python train.py --encoder_arch="nf_resnet" --model="image autoencoder" --dataset="telescope images of galaxies (Galaxy Zoo DECaLS)" --train_examples=22083 --image_size=48 --crop_scale_min=1 --horizontal_flip=true --color_jitter=0.2 --bottleneck="plain" --downsampling_factor=8 --encoder_norm="none_scaled_ws" --encoder_activation="gelu" --encoder_depths=[2, 4, 4] --encoder_kernel_size=3 --encoder_stem="single" --encoder_avg_pool_shortcut=true --encoder_widths=[48, 80, 144] --encoder_residual_scale=0.1 --loss="mse" --latent_channels=8 --decoder_norm="batchnorm" --decoder_activation="silu" --decoder_widths=[32, 64, 96, 128] --decoder_blocks_per_level=1 --decoder_block="basic" --decoder_attention=false --decoder_upsampling="transposed_conv" --init="trunc_normal_002" --residual_init="none" --optimizer="adamw" --learning_rate=0.0047 --beta1=0.95 --beta2=0.99 --eps=1e-08 --max_grad_norm=1.0 --max_steps=12900 --batch_size=256 --epochs=149.5 --lr_schedule="wsd" --decay_fraction=0.4 --final_lr_fraction=0.1 --warmup_steps=640 --weight_decay=0.05
Rows from block 1 of the decoder of a small image autoencoder, named by matrix and row number. Rows with one number belong to one channel. Each number is 128 + 24 x the weight over its row's rms, rounded and kept within 0 to 255. All counts start at 0. Numbers have three digits each.
After each channel's rows are labels from the 100 images, of 14848, where the channel reaches its highest value: "top examples" is what is common among them. Only what is clearly more common there than usual is listed. The data: telescope images of galaxies (Galaxy Zoo DECaLS). In brackets: how many of the 100, against the usual share in percent.
# convs0: first 3x3 conv (decoder.mid.1.convs.0.weight, 128x128x3x3, each kernel summed), inputs 64-127
# convs1: second 3x3 conv (decoder.mid.1.convs.1.weight, 128x128x3x3, transposed, each kernel summed), outputs 64-127

convs0.82:106133110147136118132115134153092191157110094120142123152137127126104138158108119129112097125137146103130176133119127128111120140144147163085118138131082122118159103135107126127082107136129123
convs1.82:124168167127152140112086100120164131120120145102099132156124139114180168129113147116132143141108137083110117130136124136151070117164103124126130107108111173115144181143110173130103102114132134
top examples: spiral arms: yes (39 vs 18.8)

convs0.105:106170125106117108131103112120096114114141132081117100132170142123116106118112115165118162103135154116146138089155096114110121117153107163136123127110147210145105119074125116094121158118118122
convs1.105:107136132150087141130148137121103173143111158134162168143078119155158150164081155097117076120107133130091121115122151127128150137120157085130137120145085093140153116144121158140133104108140157
top examples: shape: featured or disk (65 vs 30.5); edge-on disk: no (55 vs 24.7); bar: no (32 vs 12.9)

convs0.88:123135128120121110130141119132126157132124156122117162156144155098108130133135118096124098096149087123103132106070110124152065159112122157088105154123108108090111117127114121126125141074141119
convs1.88:125137137119125131130118128135115166122138105083106119130138132131188161148133147124129124106151142120128108129209118145155136132164134115118128065099120145119154121128104171127127096136125106
top examples: edge-on disk: no (50 vs 24.7); spiral arms: yes (41 vs 18.8)

convs0.62:122118154105158118129174073094113097091141090146110178133140135099140168102124129125125102116140162104124120141128139130125100132149141174149124119065199123122139126127136104128161135128122130
convs1.62:127128108144106131137093167174173177143122133090137062128111139120141127139117130113123134124143168130093104129129096130138116142128152119125126087174108119110085099133132160150111065102122140
top examples: shape: featured or disk (60 vs 30.5)

convs0.65:116116131091135123144114105186132116136087144103130133136145126123125129096127115122122153153129103124083130162136144110128126128120114159093191189147147147118101149123154138119138137167096144
convs1.65:103126141172118122142194112091109144170111130150160171131109075095124191133132122146103102115115183126111117137123150161144113147173157105122148089176095125110118127095129105128115113088149110
top examples: shape: featured or disk (65 vs 30.5); edge-on disk: no (57 vs 24.7); spiral arms: yes (44 vs 18.8)

convs0.24:114129131134146108110144175143114143072153087147127163109140091122111132153136132123120111119146146111166148143114104134120040125140128093113156132161139099116140129123094107124137103172135100
convs1.24:128127140150131129117071101115165143110121147108137105140125135130147116148097159125134137119124138126091112138148150132135148122146103114112129082099129134131132116163108199106139132129086156
top examples: shape: featured or disk (74 vs 30.5); edge-on disk: no (66 vs 24.7); spiral arms: yes (56 vs 18.8)

convs0.97:117109077098122108124163143140109138103121124147137107176130122102126141143149126111132099071104161136093170111129096133121096149193145095119123128076090107142113121114172154126123116119121129
convs1.97:125088137150099128115078066085115106106113147147137120102148090120120155135126140143132144164124100084165104129156156133169181123093114145102127109189131167115124119141109153112118135138150128
top examples: shape: featured or disk (60 vs 30.5)

convs0.86:095138130134130106167132127131139130121120148133150138109086128138133147135135149138111076141164144118162137151150140113131071155167161119103150153151119144131104107133096104111116102135153126
convs1.86:122098128098099130102126132165126125123075088130131123158151153111093112123134153108134148094135134155176138136122141109107094109164106169132133091124118141132149127155112112114099183123082150
top examples: edge-on disk: yes (25 vs 5.2)

convs0.29:114148121150063105151158106145091168090113175134128150157180124084154128120105143161119090101143137110119182115142090126160066121157135145147130181147117137090143097110140093138145139110150131
convs1.29:129120084101162133125145122111096111124175108116107126152113133116179116155119137102130106153103096126086110126143114133121100131129147087118126129092123136119138151126150193097135125129160123
top examples: shape: featured or disk (77 vs 30.5); edge-on disk: no (72 vs 24.7); spiral arms: yes (67 vs 18.8)

convs0.55:118130183118151112141116083153110158105136161107170093116199136133109123164169123097119162145139128138112091121163119172185116115162144146134133142143143114169114144111111089117139127160092127
convs1.55:127158095135140131132138179120145105123094124116113163127055145108119102096120112145128092107146121128114139126087123140121102136121134079112126145090127158112154145120123196137128140127129106
top examples: shape: featured or disk (67 vs 30.5); edge-on disk: no (59 vs 24.7); spiral arms: yes (50 vs 18.8)

convs0.76:105156143115110116133103085163073127144162108092116123130126148130124102091097136162104126134106113139128121096176134117130131121145110191127108149104151146137135141121125092108082128154116094
convs1.76:114160132142077152133166145134108173163137132155135135151129123107117150129121133136115110104084115114069103117074126137147160138103141103121135109124111103084163126102108130182120092071136125
top examples: shape: featured or disk (63 vs 30.5); edge-on disk: no (54 vs 24.7); bar: no (33 vs 12.9)

convs0.71:120157106135122125132130140149177177112099139128104154113129131130125148101105139132134121078121113119114129104140094098106055116122123151080088149125125126158150153101136088136133132120153092
convs1.71:127101140155143123124102097121109109109134113099122093109134107145136143134121122086134151140112112120102135132159118149135188130124139125170125121119126141114108078126113206125126100133119154
top examples: shape: featured or disk (63 vs 30.5); edge-on disk: no (58 vs 24.7); spiral arms: yes (47 vs 18.8)

convs0.0:124123139120077126078136106150142131100128117145140164148136131106129131127132139097128135099166112133113117120094105148119076114147119179098108160147090083060150124128101109108142137086185127
convs1.0:126132181145152131132116130075120139118167096108159135129100115138179158131114142148133093153145125134146126128188143156194151126131168111114128107081140156124097105135105150118131122127088128
top examples: edge-on disk: no (51 vs 24.7); spiral arms: yes (41 vs 18.8)

convs0.20:119086115081160113148149105133104135111143172107146161162144108133134113130133151142116138147175120109121094141128152136128091081124141175141127148098181146123116104122124056103144137129128150
convs1.20:128093127130135129128134123155144125153165125103112049098150132125119107122132134098130118095143145127148114123131108153114195137091111105129126088121122092119143158111133192115153102131074122
top examples: shape: featured or disk (69 vs 30.5); edge-on disk: no (63 vs 24.7); spiral arms: yes (52 vs 18.8)

convs0.113:109122084139134126106135107098128184106104097117152145151118160101112134111082081169111106064136156124105111153135111141105091113122140182122132120115148116103139065123121117116171121101139125
convs1.113:128102121100115135115105119136131067125166168142129121128109115129128147158114137118132120206124124097166108130132129136166125119119147076164127134096120131121084129131131138142151087141097140
top examples: spiral arms: yes (39 vs 18.8)

convs0.10:107071124109117115145114059149075088107126096120121127107158172111135134147113136143117128097111149123104137117132126157102096151117131119131114109118072130114128097140137126111132134129075126
convs1.10:121145164125105138127156170129168144139119216115141122137112120131119127124142127144125096162136098099127117121161138136120129119101121138111132126166127154107093155123120119110145140135117118
top examples: spiral arms: yes (39 vs 18.8)

convs0.95:128151156107062124109114095138072160125124145119153164131145107108143093132118092176118124116073125102096102153143144140143117116122121181131156205173138093122122118108117130120165117126133119
convs1.95:136122121132153129137144153105165088139095085148120126148079140102173115130129140135135149144145144113130126128133085145153138145184137089159123130103133154131136147093160186153098146154134169
top examples: shape: featured or disk (66 vs 30.5); edge-on disk: no (57 vs 24.7); spiral arms: yes (46 vs 18.8)

convs0.108:133159128142112138101116119125124078098135144161137146131175150105103131128098146111132130146107138116152067117116132116095138151145099095122106139139086114084085116116159123193114110120105111
convs1.108:128065105124188130138146097119148157087116132089125137134118094130097116132130146170130173082141143124069127126101120133127107133114165162115127078099145164134136143140132102094130132138162118
top examples: shape: featured or disk (77 vs 30.5); edge-on disk: no (69 vs 24.7); spiral arms: yes (53 vs 18.8)

convs0.125:117136106161137119122156105110131090092142134121119101155121114102142108167102136142122123105141117139139120107122136154129114116153115134088124129132094126090142100113105130089173173098136126
convs1.125:124113103099107140103116066133110195122117139106130179123125111145166140161126124100129136175129087128129117130124125140134141112118132159185131142101117132112105155137138109127134094140149138
top examples: edge-on disk: no (55 vs 24.7); spiral arms: yes (40 vs 18.8)

convs0.28:122167144132061122112154099147101152094155145078116102160147111113145133141126135162123115123142140131123148118128101120149042141129135177132110155139107088102155122128105106130149126097168141
convs1.28:127110127133169130140144159086106102124105160136140134119138123138166142141129130127129082102144173130106122126172148134167192142122159066107127121101127178136134120113130138092150136125106117
top examples: shape: star or artifact (27 vs 1.3)

convs0.69:119093148067164104125149126152114143087113169114101132123179145084126172105138159095118131130141141119143127129130129144107106127145153132139119123108140122171125176139175088105112122136103147
convs1.69:127119115126120128131134150125123131130138098109069099133107116140081129150124131187128110146110093110093141124136111112107144140094136117122126107110121136132114075127127139143124116112132110
top examples: shape: featured or disk (60 vs 30.5)

convs0.39:132102128112125114116138116155145162123098080145128121125165120080108125168150122103127147131140144125118142122156135128141098056166123179133136128132128102156128133112087103122137133109104140
convs1.39:126135133124150131115099169106088146134144150071107092134063151125127160099128117135135119148115129071107129134137107146156116112103118138132130171140106148121111148144109163157111109098134138
top examples: edge-on disk: no (50 vs 24.7); spiral arms: yes (45 vs 18.8)

convs0.98:136183120109131115111127033163117129124129139079151145155104134135111133149155130097131150152176145131173143122082120115102106113161146083142124123106139155139109137119114149137086114107167117
convs1.98:128101100133121132123117149103106157120118113215088075121134137132121137176142134201129096066102108143104105128159141118149150130099116162110129117115124107114144121139106115153140198138135114
top examples: spiral arms: yes (42 vs 18.8)

convs0.46:134125161111077134130142104114121141090154126128137129150131132097125149106135135127143106079165138124109131097116090129144074149108103147073105168157127116079128127095147114098134120164120100
convs1.46:123086140154126129130141133147102120104132116055166122135110142127121130138125144115130085102138134149147133127144132138111154142146158141056126074109122150150172144134119228113146159112130129
top examples: edge-on disk: no (92 vs 24.7); shape: featured or disk (92 vs 30.5); spiral arms: yes (85 vs 18.8)