Rows from block 2 of the encoder of a small image autoencoder, named by matrix and row number. Rows with one number belong to one channel. Each number is 50 + 15 x the weight over its row's rms, rounded and kept within 0 to 99. All counts start at 0.
Before each channel's rows are labels from the 100 images, of 14848, where the channel reaches its highest value: "colour at peak" is the nearest of a few named colours to the mean colour under the peak. Only what is clearly more common there than usual is listed. The data: telescope images of galaxies (Galaxy Zoo DECaLS).
# convs0: first 3x3 conv, stride 2 (encoder.blocks.2.convs.0.weight, 80x48x3x3, standardized in use, each kernel summed), inputs 0-47
# convs1: second 3x3 conv (encoder.blocks.2.convs.1.weight, 80x80x3x3, standardized in use, transposed, each kernel summed), outputs 0-79

colour at peak: brown; grey
convs0.66:92 42 42 53 39 32 44 38 61 70 64 35 44 62 66 55 42 49 32 48 65 69 69 46 34 47 45 61 41 56 56 48 52 16 53 63 72 37 57 17 10 47 44 54 41 44 39 47
convs1.66:35 51 53 53 45 52 62 63 25 45 36 52 41 56 46 44 60 59 34 80 64 32 57 40 51 56 38 58 30 45 68 44 72 61 08 39 54 75 51 66 31 83 48 63 62 67 54 37 46 31 63 58 50 51 74 89 40 43 48 67 37 29 54 38 45 64 44 81 71 54 45 43 23 50 50 82 59 48 50 40

colour at peak: white; pink
convs0.52:62 53 41 34 57 37 34 52 45 74 71 33 47 42 62 59 37 49 35 42 39 62 43 50 41 53 42 46 44 55 74 36 56 24 55 54 77 12 66 11 23 34 61 36 33 55 49 59
convs1.52:70 59 49 49 50 59 43 43 80 79 63 68 38 51 29 19 74 54 35 52 69 55 46 46 65 56 77 36 33 36 48 77 56 72 54 32 57 67 45 57 56 49 55 43 45 60 47 13 60 55 62 51 43 41 54 72 32 64 40 63 32 62 33 68 57 62 39 81 40 69 18 70 71 56 46 65 48 39 54 63

colour at peak: pink; grey
convs0.71:55 50 36 46 80 51 29 13 51 43 30 40 51 56 52 51 52 70 42 65 49 31 54 31 15 52 46 50 47 12 39 52 76 55 53 54 56 49 74 59 53 45 67 46 37 56 20 62
convs1.71:26 25 24 53 34 76 68 66 74 42 54 84 52 43 35 31 62 63 43 42 54 40 37 32 62 25 45 19 56 29 55 70 23 68 62 39 30 56 60 42 61 41 62 39 44 54 54 69 62 37 59 69 60 34 55 26 48 54 52 79 48 61 39 59 53 64 47 35 53 41 34 54 65 24 45 54 45 40 79 61

colour at peak: grey; brown
convs0.6:58 64 43 51 21 55 59 69 47 59 51 29 43 43 04 57 38 36 58 22 35 60 50 79 67 32 44 48 52 57 77 73 46 45 43 31 36 41 27 53 42 56 36 65 63 47 54 46
convs1.6:49 61 49 55 35 68 47 26 49 47 41 44 73 45 53 54 56 30 32 33 44 42 33 42 68 44 53 29 55 51 57 73 45 23 83 58 69 39 79 63 21 55 38 60 49 57 32 66 47 51 57 67 40 55 47 14 54 52 49 10 62 33 49 60 21 52 62 53 49 52 50 32 69 62 49 35 48 62 27 86

colour at peak: grey; pink
convs0.60:59 46 34 38 70 44 24 15 37 65 51 14 41 44 66 56 42 58 42 54 44 40 44 41 38 56 45 47 49 35 52 30 64 34 57 49 67 25 65 34 34 30 70 40 27 52 24 65
convs1.60:33 30 30 68 41 67 69 43 78 55 46 82 57 47 41 25 72 65 61 58 69 45 38 31 60 57 38 32 30 38 50 64 19 76 41 41 40 66 28 35 50 54 54 43 43 65 37 43 59 34 59 37 61 23 70 50 49 44 47 64 23 65 39 50 53 69 47 61 40 65 26 70 71 34 46 51 46 40 74 62

colour at peak: brown
convs0.15:19 53 43 70 53 46 55 44 46 34 55 51 49 67 38 14 49 45 36 44 60 32 43 39 49 33 42 36 71 24 31 50 50 68 59 55 51 67 48 49 70 63 30 63 58 15 33 19
convs1.15:56 44 52 57 82 60 53 29 59 52 32 53 61 44 75 71 33 51 43 27 46 61 76 43 43 39 11 50 53 46 59 29 45 47 69 56 54 13 61 38 05 64 38 52 58 47 34 40 42 38 33 40 75 48 45 61 56 36 61 80 51 57 70 35 58 55 54 58 29 37 70 70 41 42 58 68 39 63 44 59

colour at peak: grey
convs0.73:43 42 32 58 49 45 28 50 51 66 63 31 41 35 54 58 44 44 38 54 17 63 46 44 32 45 49 35 53 53 70 48 61 37 69 68 63 04 64 27 21 32 59 41 29 42 43 63
convs1.73:37 51 33 47 23 52 52 68 40 57 59 45 35 36 15 25 73 44 50 61 40 53 37 51 55 44 54 44 55 36 58 70 73 69 51 42 50 66 39 63 52 86 43 44 49 61 46 43 49 42 57 72 48 51 59 29 21 29 24 55 34 56 30 50 59 71 34 90 74 59 26 32 25 46 40 36 69 42 52 55

colour at peak: brown
convs0.20:41 26 43 42 54 35 50 34 52 45 72 37 00 49 51 37 48 57 18 27 59 37 45 45 47 52 24 62 59 63 55 48 32 52 59 53 41 62 28 58 79 46 45 25 54 35 50 42
convs1.20:71 52 62 40 63 40 48 45 38 63 50 51 56 56 76 68 24 49 36 34 49 47 60 57 57 53 36 55 26 74 46 35 53 37 18 77 52 16 63 53 36 29 58 55 56 37 35 62 45 49 46 44 56 63 41 67 46 54 64 22 65 36 67 29 26 47 57 51 50 46 71 42 10 65 49 11 31 62 53 41

colour at peak: pink; white
convs0.14:42 42 54 48 70 44 12 23 39 45 39 52 39 40 50 62 33 66 40 52 47 44 44 38 26 72 39 48 47 24 45 45 65 53 48 43 50 51 56 55 52 15 76 43 16 49 26 71
convs1.14:34 39 25 67 29 59 69 57 62 54 40 78 49 29 43 13 73 66 59 37 54 20 42 35 55 63 64 39 37 25 35 62 37 69 59 43 23 71 62 55 59 47 46 32 36 69 50 71 53 45 55 58 54 63 51 50 55 58 59 64 41 65 25 62 42 53 55 42 56 70 21 39 73 54 54 51 38 28 83 62

colour at peak: grey
convs0.33:50 35 28 39 85 40 24 03 35 54 36 27 44 54 59 44 47 68 41 62 43 29 49 48 35 49 40 42 43 21 44 42 74 53 37 44 48 43 65 51 56 31 63 36 33 51 37 56
convs1.33:35 31 33 50 35 61 67 47 87 58 53 84 45 54 33 42 54 70 54 19 55 60 40 42 54 35 38 34 41 30 56 66 09 82 40 30 37 59 60 41 37 29 68 42 38 55 47 58 55 41 63 39 55 22 59 58 42 62 52 66 41 64 35 42 50 56 44 34 33 43 42 57 66 30 40 38 43 36 81 65

colour at peak: brown
convs0.19:62 41 47 47 64 57 36 34 74 62 51 44 48 63 50 26 47 58 27 70 25 35 81 42 54 38 26 55 46 48 15 56 63 49 30 67 23 59 53 75 65 31 45 48 39 39 44 41
convs1.19:38 46 41 51 78 34 50 60 47 42 30 61 50 54 39 64 38 52 75 03 66 60 79 51 46 49 40 55 62 50 55 42 35 77 45 46 54 33 39 31 54 31 40 57 51 52 18 45 58 61 60 30 51 42 58 45 55 66 53 40 55 47 48 43 71 42 47 10 09 39 65 77 75 42 48 46 52 51 61 22

colour at peak: grey
convs0.5:46 43 52 64 36 76 45 41 70 40 44 37 54 48 25 54 48 45 63 57 35 47 29 66 30 41 40 51 46 21 70 48 70 44 69 11 30 36 45 80 31 53 49 56 48 44 21 55
convs1.5:16 47 15 69 36 64 46 65 55 52 20 56 73 27 34 45 59 61 43 48 28 33 45 34 62 32 51 20 74 39 54 41 54 53 75 59 42 46 73 46 48 66 47 37 61 43 31 69 67 25 57 87 47 46 48 25 43 47 35 48 67 42 53 66 51 79 42 67 64 37 46 44 47 51 45 38 43 48 60 66

colour at peak: grey
convs0.51:55 42 44 49 12 61 54 77 68 45 40 50 76 39 06 64 43 31 53 35 37 65 53 66 50 42 47 65 38 46 69 43 46 45 31 29 45 23 34 52 40 49 41 64 51 55 71 49
convs1.51:50 65 52 30 49 16 45 44 17 57 20 41 43 43 37 45 60 53 50 59 45 64 71 57 37 53 63 60 75 41 47 64 90 47 73 46 50 64 66 66 17 55 48 65 48 47 33 66 33 51 67 53 33 53 37 50 38 53 43 36 60 46 32 60 32 36 48 62 65 69 43 19 39 59 45 83 60 49 20 36

colour at peak: grey; pink
convs0.55:55 62 49 48 48 50 43 53 56 77 63 31 50 41 32 54 41 51 48 49 23 54 39 79 38 45 41 48 44 32 76 48 73 23 47 50 61 10 56 19 14 45 57 37 43 59 45 58
convs1.55:28 60 34 53 58 46 54 55 56 63 57 64 47 40 22 29 67 47 45 39 49 43 61 45 56 48 63 44 92 41 50 69 52 64 70 32 60 48 90 48 23 27 43 45 48 45 43 72 88 54 59 68 49 43 44 41 40 77 35 45 69 32 38 69 45 60 37 32 15 53 32 67 61 55 51 73 43 40 54 55

colour at peak: grey
convs0.77:31 51 38 46 33 39 52 77 49 42 58 57 47 33 53 66 35 30 45 16 52 62 43 34 59 54 32 29 48 87 42 37 02 74 63 45 54 60 45 58 69 41 47 47 46 55 57 51
convs1.77:72 61 56 50 20 25 46 62 46 33 81 35 41 56 45 49 59 46 89 58 41 15 46 56 49 57 55 82 30 53 44 52 45 36 62 49 51 63 13 66 72 55 51 52 52 54 58 54 26 64 55 48 40 61 62 24 57 22 53 39 24 50 43 54 51 36 48 40 65 70 45 25 53 53 38 64 64 52 28 29

colour at peak: grey; pink
convs0.72:57 45 59 35 53 45 27 42 44 63 44 58 52 09 49 65 24 57 28 28 47 57 34 51 46 74 35 39 43 44 55 31 60 32 37 30 57 43 54 39 40 10 65 45 26 49 51 67
convs1.72:42 61 38 72 31 40 64 68 32 67 61 48 35 48 25 25 70 57 63 58 59 35 79 51 42 66 70 56 50 48 49 63 49 75 52 41 55 90 37 54 48 47 42 47 47 74 61 78 63 58 68 51 36 54 71 59 37 41 42 54 46 64 38 44 59 62 42 29 59 82 25 64 85 56 50 67 59 37 69 34

colour at peak: grey
convs0.41:71 40 42 30 58 42 31 17 58 75 52 33 75 56 40 53 45 64 32 46 33 52 65 54 34 50 42 36 46 14 45 31 74 47 17 48 64 28 66 45 46 42 58 43 41 53 36 61
convs1.41:21 39 36 71 38 61 68 65 39 40 58 62 45 42 22 44 61 57 59 43 65 10 54 45 58 46 39 38 71 42 63 56 38 89 67 45 57 74 44 50 45 53 33 50 53 70 39 71 64 45 70 61 45 49 86 30 39 33 40 70 51 60 47 40 76 69 35 56 32 48 44 69 72 34 50 66 56 49 70 41

colour at peak: brown; grey
convs0.21:67 43 24 59 42 66 47 52 44 69 40 68 64 67 38 67 49 61 09 41 41 75 64 60 45 45 43 48 60 46 65 50 64 44 19 46 10 41 64 59 64 60 39 71 54 42 35 50
convs1.21:16 38 63 65 43 61 59 41 26 45 60 57 78 45 39 60 42 62 24 99 70 70 53 34 50 56 45 31 79 59 58 39 60 26 55 66 69 60 64 50 42 83 63 55 51 44 61 67 43 28 56 64 55 62 62 46 55 28 43 51 58 59 61 55 30 64 65 66 59 44 62 57 39 62 55 70 59 69 58 69

colour at peak: brown
convs0.57:56 56 48 51 61 45 44 54 32 77 58 63 23 70 19 36 35 67 11 22 46 49 60 32 48 41 60 40 64 45 55 57 39 79 49 64 32 77 63 53 56 50 40 70 46 60 52 39
convs1.57:79 48 70 69 73 48 52 47 41 32 67 48 42 60 79 71 36 38 63 49 44 39 75 65 33 62 29 63 33 70 56 47 62 37 59 54 52 43 46 52 61 36 61 52 52 55 53 19 68 53 45 73 53 61 65 81 70 39 51 99 55 57 66 38 65 33 57 55 51 40 73 60 44 54 48 63 81 70 55 52

colour at peak: pink; white
convs0.74:49 47 65 40 42 43 22 55 49 40 37 71 48 10 40 74 24 47 36 29 45 59 48 58 42 75 37 44 43 52 54 47 47 45 43 41 48 46 40 47 44 04 63 46 17 47 56 66
convs1.74:48 65 34 70 31 44 40 66 31 70 39 36 56 37 37 12 76 50 66 52 51 31 57 41 60 68 73 55 47 48 37 63 61 68 58 50 54 85 53 52 67 58 39 49 57 75 59 80 67 53 65 57 38 65 68 35 50 47 43 43 42 61 27 56 51 54 54 49 61 83 15 43 70 68 47 60 53 21 64 47

colour at peak: brown; grey
convs0.17:47 50 28 62 72 43 51 38 40 44 65 46 25 73 53 03 59 60 32 62 42 31 50 29 40 26 49 48 66 26 34 44 68 70 43 68 42 61 63 47 55 71 51 54 56 44 37 36
convs1.17:42 37 53 55 52 65 59 51 69 28 85 68 67 55 47 67 38 60 58 27 36 38 67 40 50 27 35 38 52 29 66 44 18 48 67 45 40 33 49 44 33 56 44 45 54 46 37 55 51 44 44 47 73 35 66 07 49 38 56 76 43 50 55 69 66 64 57 37 23 34 67 68 66 27 41 86 47 58 59 58

colour at peak: brown
convs0.31:29 77 21 42 34 36 59 58 42 46 69 41 26 58 35 50 49 42 33 25 26 63 47 59 41 43 44 47 89 43 40 26 37 62 53 73 83 40 49 43 50 59 44 55 59 44 47 43
convs1.31:99 54 62 49 94 47 48 45 52 32 69 45 61 61 65 62 46 36 64 40 57 38 69 52 32 48 48 60 38 58 56 48 49 29 57 42 62 34 36 59 52 46 40 64 49 57 51 27 41 64 42 26 56 62 40 73 49 63 72 38 59 22 52 39 43 29 56 33 37 58 59 63 37 54 46 86 59 61 39 46

colour at peak: brown
convs0.76:66 40 49 65 45 52 53 41 53 61 35 59 47 61 40 20 52 66 35 42 69 35 75 29 59 43 54 50 62 48 21 42 40 55 31 58 29 77 42 80 70 58 24 66 53 41 37 23
convs1.76:60 51 71 54 55 52 54 46 23 18 50 43 41 50 77 70 31 42 26 92 62 44 68 46 44 61 35 51 16 67 67 27 74 40 34 58 71 35 37 41 44 58 28 58 59 47 70 46 41 54 36 56 71 63 41 52 52 34 61 64 64 36 62 21 41 50 51 47 55 39 69 55 18 50 68 38 59 49 42 43

colour at peak: grey
convs0.32:56 63 19 62 46 26 50 61 40 58 71 27 51 55 53 58 45 52 24 24 34 60 53 34 52 44 66 28 50 67 73 34 40 56 65 62 68 26 56 19 28 57 58 54 48 65 32 59
convs1.32:65 47 46 56 33 72 58 65 80 21 82 49 54 57 41 44 60 45 68 37 43 30 20 53 69 49 60 38 42 43 62 68 29 56 47 29 38 75 41 63 78 61 41 44 55 63 61 46 54 46 63 54 44 45 71 26 34 52 51 41 11 70 55 58 74 51 44 48 54 69 42 51 83 51 34 52 66 53 51 82

colour at peak: white; pink
convs0.54:46 48 64 45 46 44 15 45 45 45 41 65 46 18 41 76 20 52 37 29 44 57 43 51 35 81 42 47 48 45 50 46 51 45 43 45 47 50 43 46 43 08 70 49 14 48 47 73
convs1.54:49 66 28 72 35 51 39 51 46 73 38 44 52 36 46 07 79 63 55 49 65 38 57 30 57 72 67 52 33 48 29 54 55 69 53 44 53 81 55 44 63 47 46 35 48 73 62 71 63 48 49 46 46 61 53 67 56 54 45 55 42 63 30 56 49 51 58 41 59 81 12 44 81 72 55 51 40 24 78 57

colour at peak: brown
convs0.27:61 45 66 49 39 48 44 46 67 68 55 32 59 51 05 53 44 51 52 50 21 53 53 79 33 44 49 48 62 31 75 63 77 57 05 55 52 33 55 30 39 51 51 40 51 51 53 54
convs1.27:26 56 46 46 78 56 47 47 36 30 40 42 51 42 42 47 60 44 40 33 56 16 67 61 43 52 45 48 67 55 62 41 56 63 59 47 66 25 90 61 33 37 25 50 46 46 53 60 57 58 42 83 49 56 43 44 59 46 45 44 78 19 57 37 48 40 55 57 00 38 48 52 28 47 65 47 44 53 46 70

colour at peak: brown
convs0.49:41 28 46 55 44 43 47 25 40 63 59 49 16 46 28 26 51 55 07 42 45 50 34 32 48 44 32 55 64 42 33 39 45 38 22 42 18 53 47 52 59 46 40 31 52 28 49 34
convs1.49:72 53 55 48 90 54 52 45 66 25 36 57 64 54 70 67 32 47 35 47 57 55 68 59 45 53 36 47 51 60 50 37 53 41 32 88 59 08 62 43 50 18 51 52 55 37 57 43 60 55 44 33 72 58 33 74 54 79 61 30 67 51 62 22 29 38 60 37 45 43 69 70 35 54 73 46 48 57 57 55

colour at peak: brown
convs0.48:53 42 63 55 41 49 50 44 81 49 40 47 47 39 39 34 33 65 44 22 59 37 75 44 63 60 59 84 48 54 32 41 27 58 27 47 39 83 32 69 75 39 31 53 50 40 63 35
convs1.48:62 41 65 47 41 33 49 54 46 71 67 38 44 56 64 75 36 46 36 46 22 66 58 72 26 52 66 54 46 89 42 46 55 09 69 52 40 27 38 54 33 67 47 45 44 52 38 26 09 58 49 50 49 61 44 45 66 13 49 49 41 65 58 44 39 52 49 58 70 51 73 37 60 50 60 67 64 69 41 34

colour at peak: grey
convs0.9:50 55 40 39 32 64 46 62 41 55 52 31 44 28 50 63 45 44 58 42 31 61 46 57 43 45 47 50 37 57 74 62 61 20 70 47 61 00 57 33 03 44 57 49 44 45 37 61
convs1.9:57 46 35 45 30 55 48 61 37 62 50 47 58 36 23 30 69 24 44 50 52 48 21 49 57 43 47 48 56 44 57 82 82 45 64 43 50 69 80 74 26 51 64 53 47 58 45 54 51 57 56 71 46 46 45 58 34 35 27 54 35 42 37 70 42 52 45 60 97 69 31 20 43 55 46 38 75 48 41 77

colour at peak: brown
convs0.22:39 49 42 45 32 55 52 38 67 47 48 41 86 56 21 51 54 51 33 40 60 64 70 53 50 41 68 36 59 36 56 63 59 35 29 75 59 38 54 35 32 60 43 74 56 07 26 48
convs1.22:53 47 52 56 76 69 61 42 80 51 49 62 78 50 62 62 45 56 34 40 61 45 47 43 51 47 33 24 54 47 53 39 30 45 43 54 53 25 76 42 17 53 43 51 66 46 42 24 53 37 49 41 60 48 55 78 59 69 42 41 59 60 54 25 36 68 59 64 00 46 63 82 49 46 45 67 54 52 53 78

colour at peak: brown
convs0.47:74 37 21 53 59 52 41 28 38 65 34 61 57 65 41 38 52 79 37 62 17 46 53 33 23 40 57 41 55 29 44 50 75 55 21 54 36 57 79 50 38 61 60 53 51 50 36 62
convs1.47:06 33 53 58 59 64 52 47 52 37 48 63 71 38 47 60 52 50 31 67 51 30 38 37 43 30 35 29 59 32 64 47 22 61 55 73 51 40 38 35 76 57 34 42 50 50 65 40 50 38 35 68 77 38 64 36 44 40 40 69 62 58 54 12 47 70 61 75 48 29 57 66 25 30 73 49 37 51 63 58

colour at peak: brown
convs0.75:39 59 30 46 58 41 50 55 39 36 65 56 29 54 73 53 58 43 36 44 76 54 48 16 73 57 40 27 28 75 76 41 27 34 88 42 69 52 49 45 40 55 49 46 44 38 36 46
convs1.75:85 54 56 51 43 51 49 59 67 51 48 49 18 54 72 54 51 47 37 62 34 37 22 44 54 47 37 64 04 43 57 45 62 56 24 40 44 44 24 47 72 24 59 62 48 47 60 36 43 49 43 18 56 47 45 78 48 35 54 60 30 57 50 47 57 33 51 43 97 47 54 54 38 45 38 27 47 49 43 23

colour at peak: grey; pink
convs0.13:61 36 48 62 20 43 49 76 71 68 63 57 53 19 17 73 27 31 60 21 40 69 50 64 46 57 40 45 44 58 64 44 45 44 32 54 51 33 32 40 37 35 55 53 44 36 64 59
convs1.13:53 69 43 42 37 32 43 51 25 52 43 26 39 37 38 29 72 46 79 64 47 30 72 48 48 58 56 81 71 51 40 59 74 67 62 39 61 65 35 56 68 61 36 65 54 59 66 68 49 65 46 81 42 55 47 10 49 29 43 68 53 45 34 49 53 39 52 71 64 67 25 35 47 58 42 54 69 36 24 41

colour at peak: grey; pink
convs0.12:47 45 49 44 16 34 45 71 45 45 50 64 46 25 24 75 24 28 44 22 36 72 39 65 51 61 41 37 38 67 55 44 31 42 40 42 42 40 24 38 39 30 52 44 40 44 72 59
convs1.12:58 71 39 44 37 27 28 29 33 58 27 23 46 44 40 20 63 49 57 57 65 25 60 42 46 67 67 69 36 52 33 59 62 42 58 27 63 73 44 44 43 33 46 75 56 68 58 70 67 56 44 44 28 48 51 37 48 40 36 37 47 52 36 51 47 29 59 53 39 82 17 49 63 76 48 59 35 36 18 42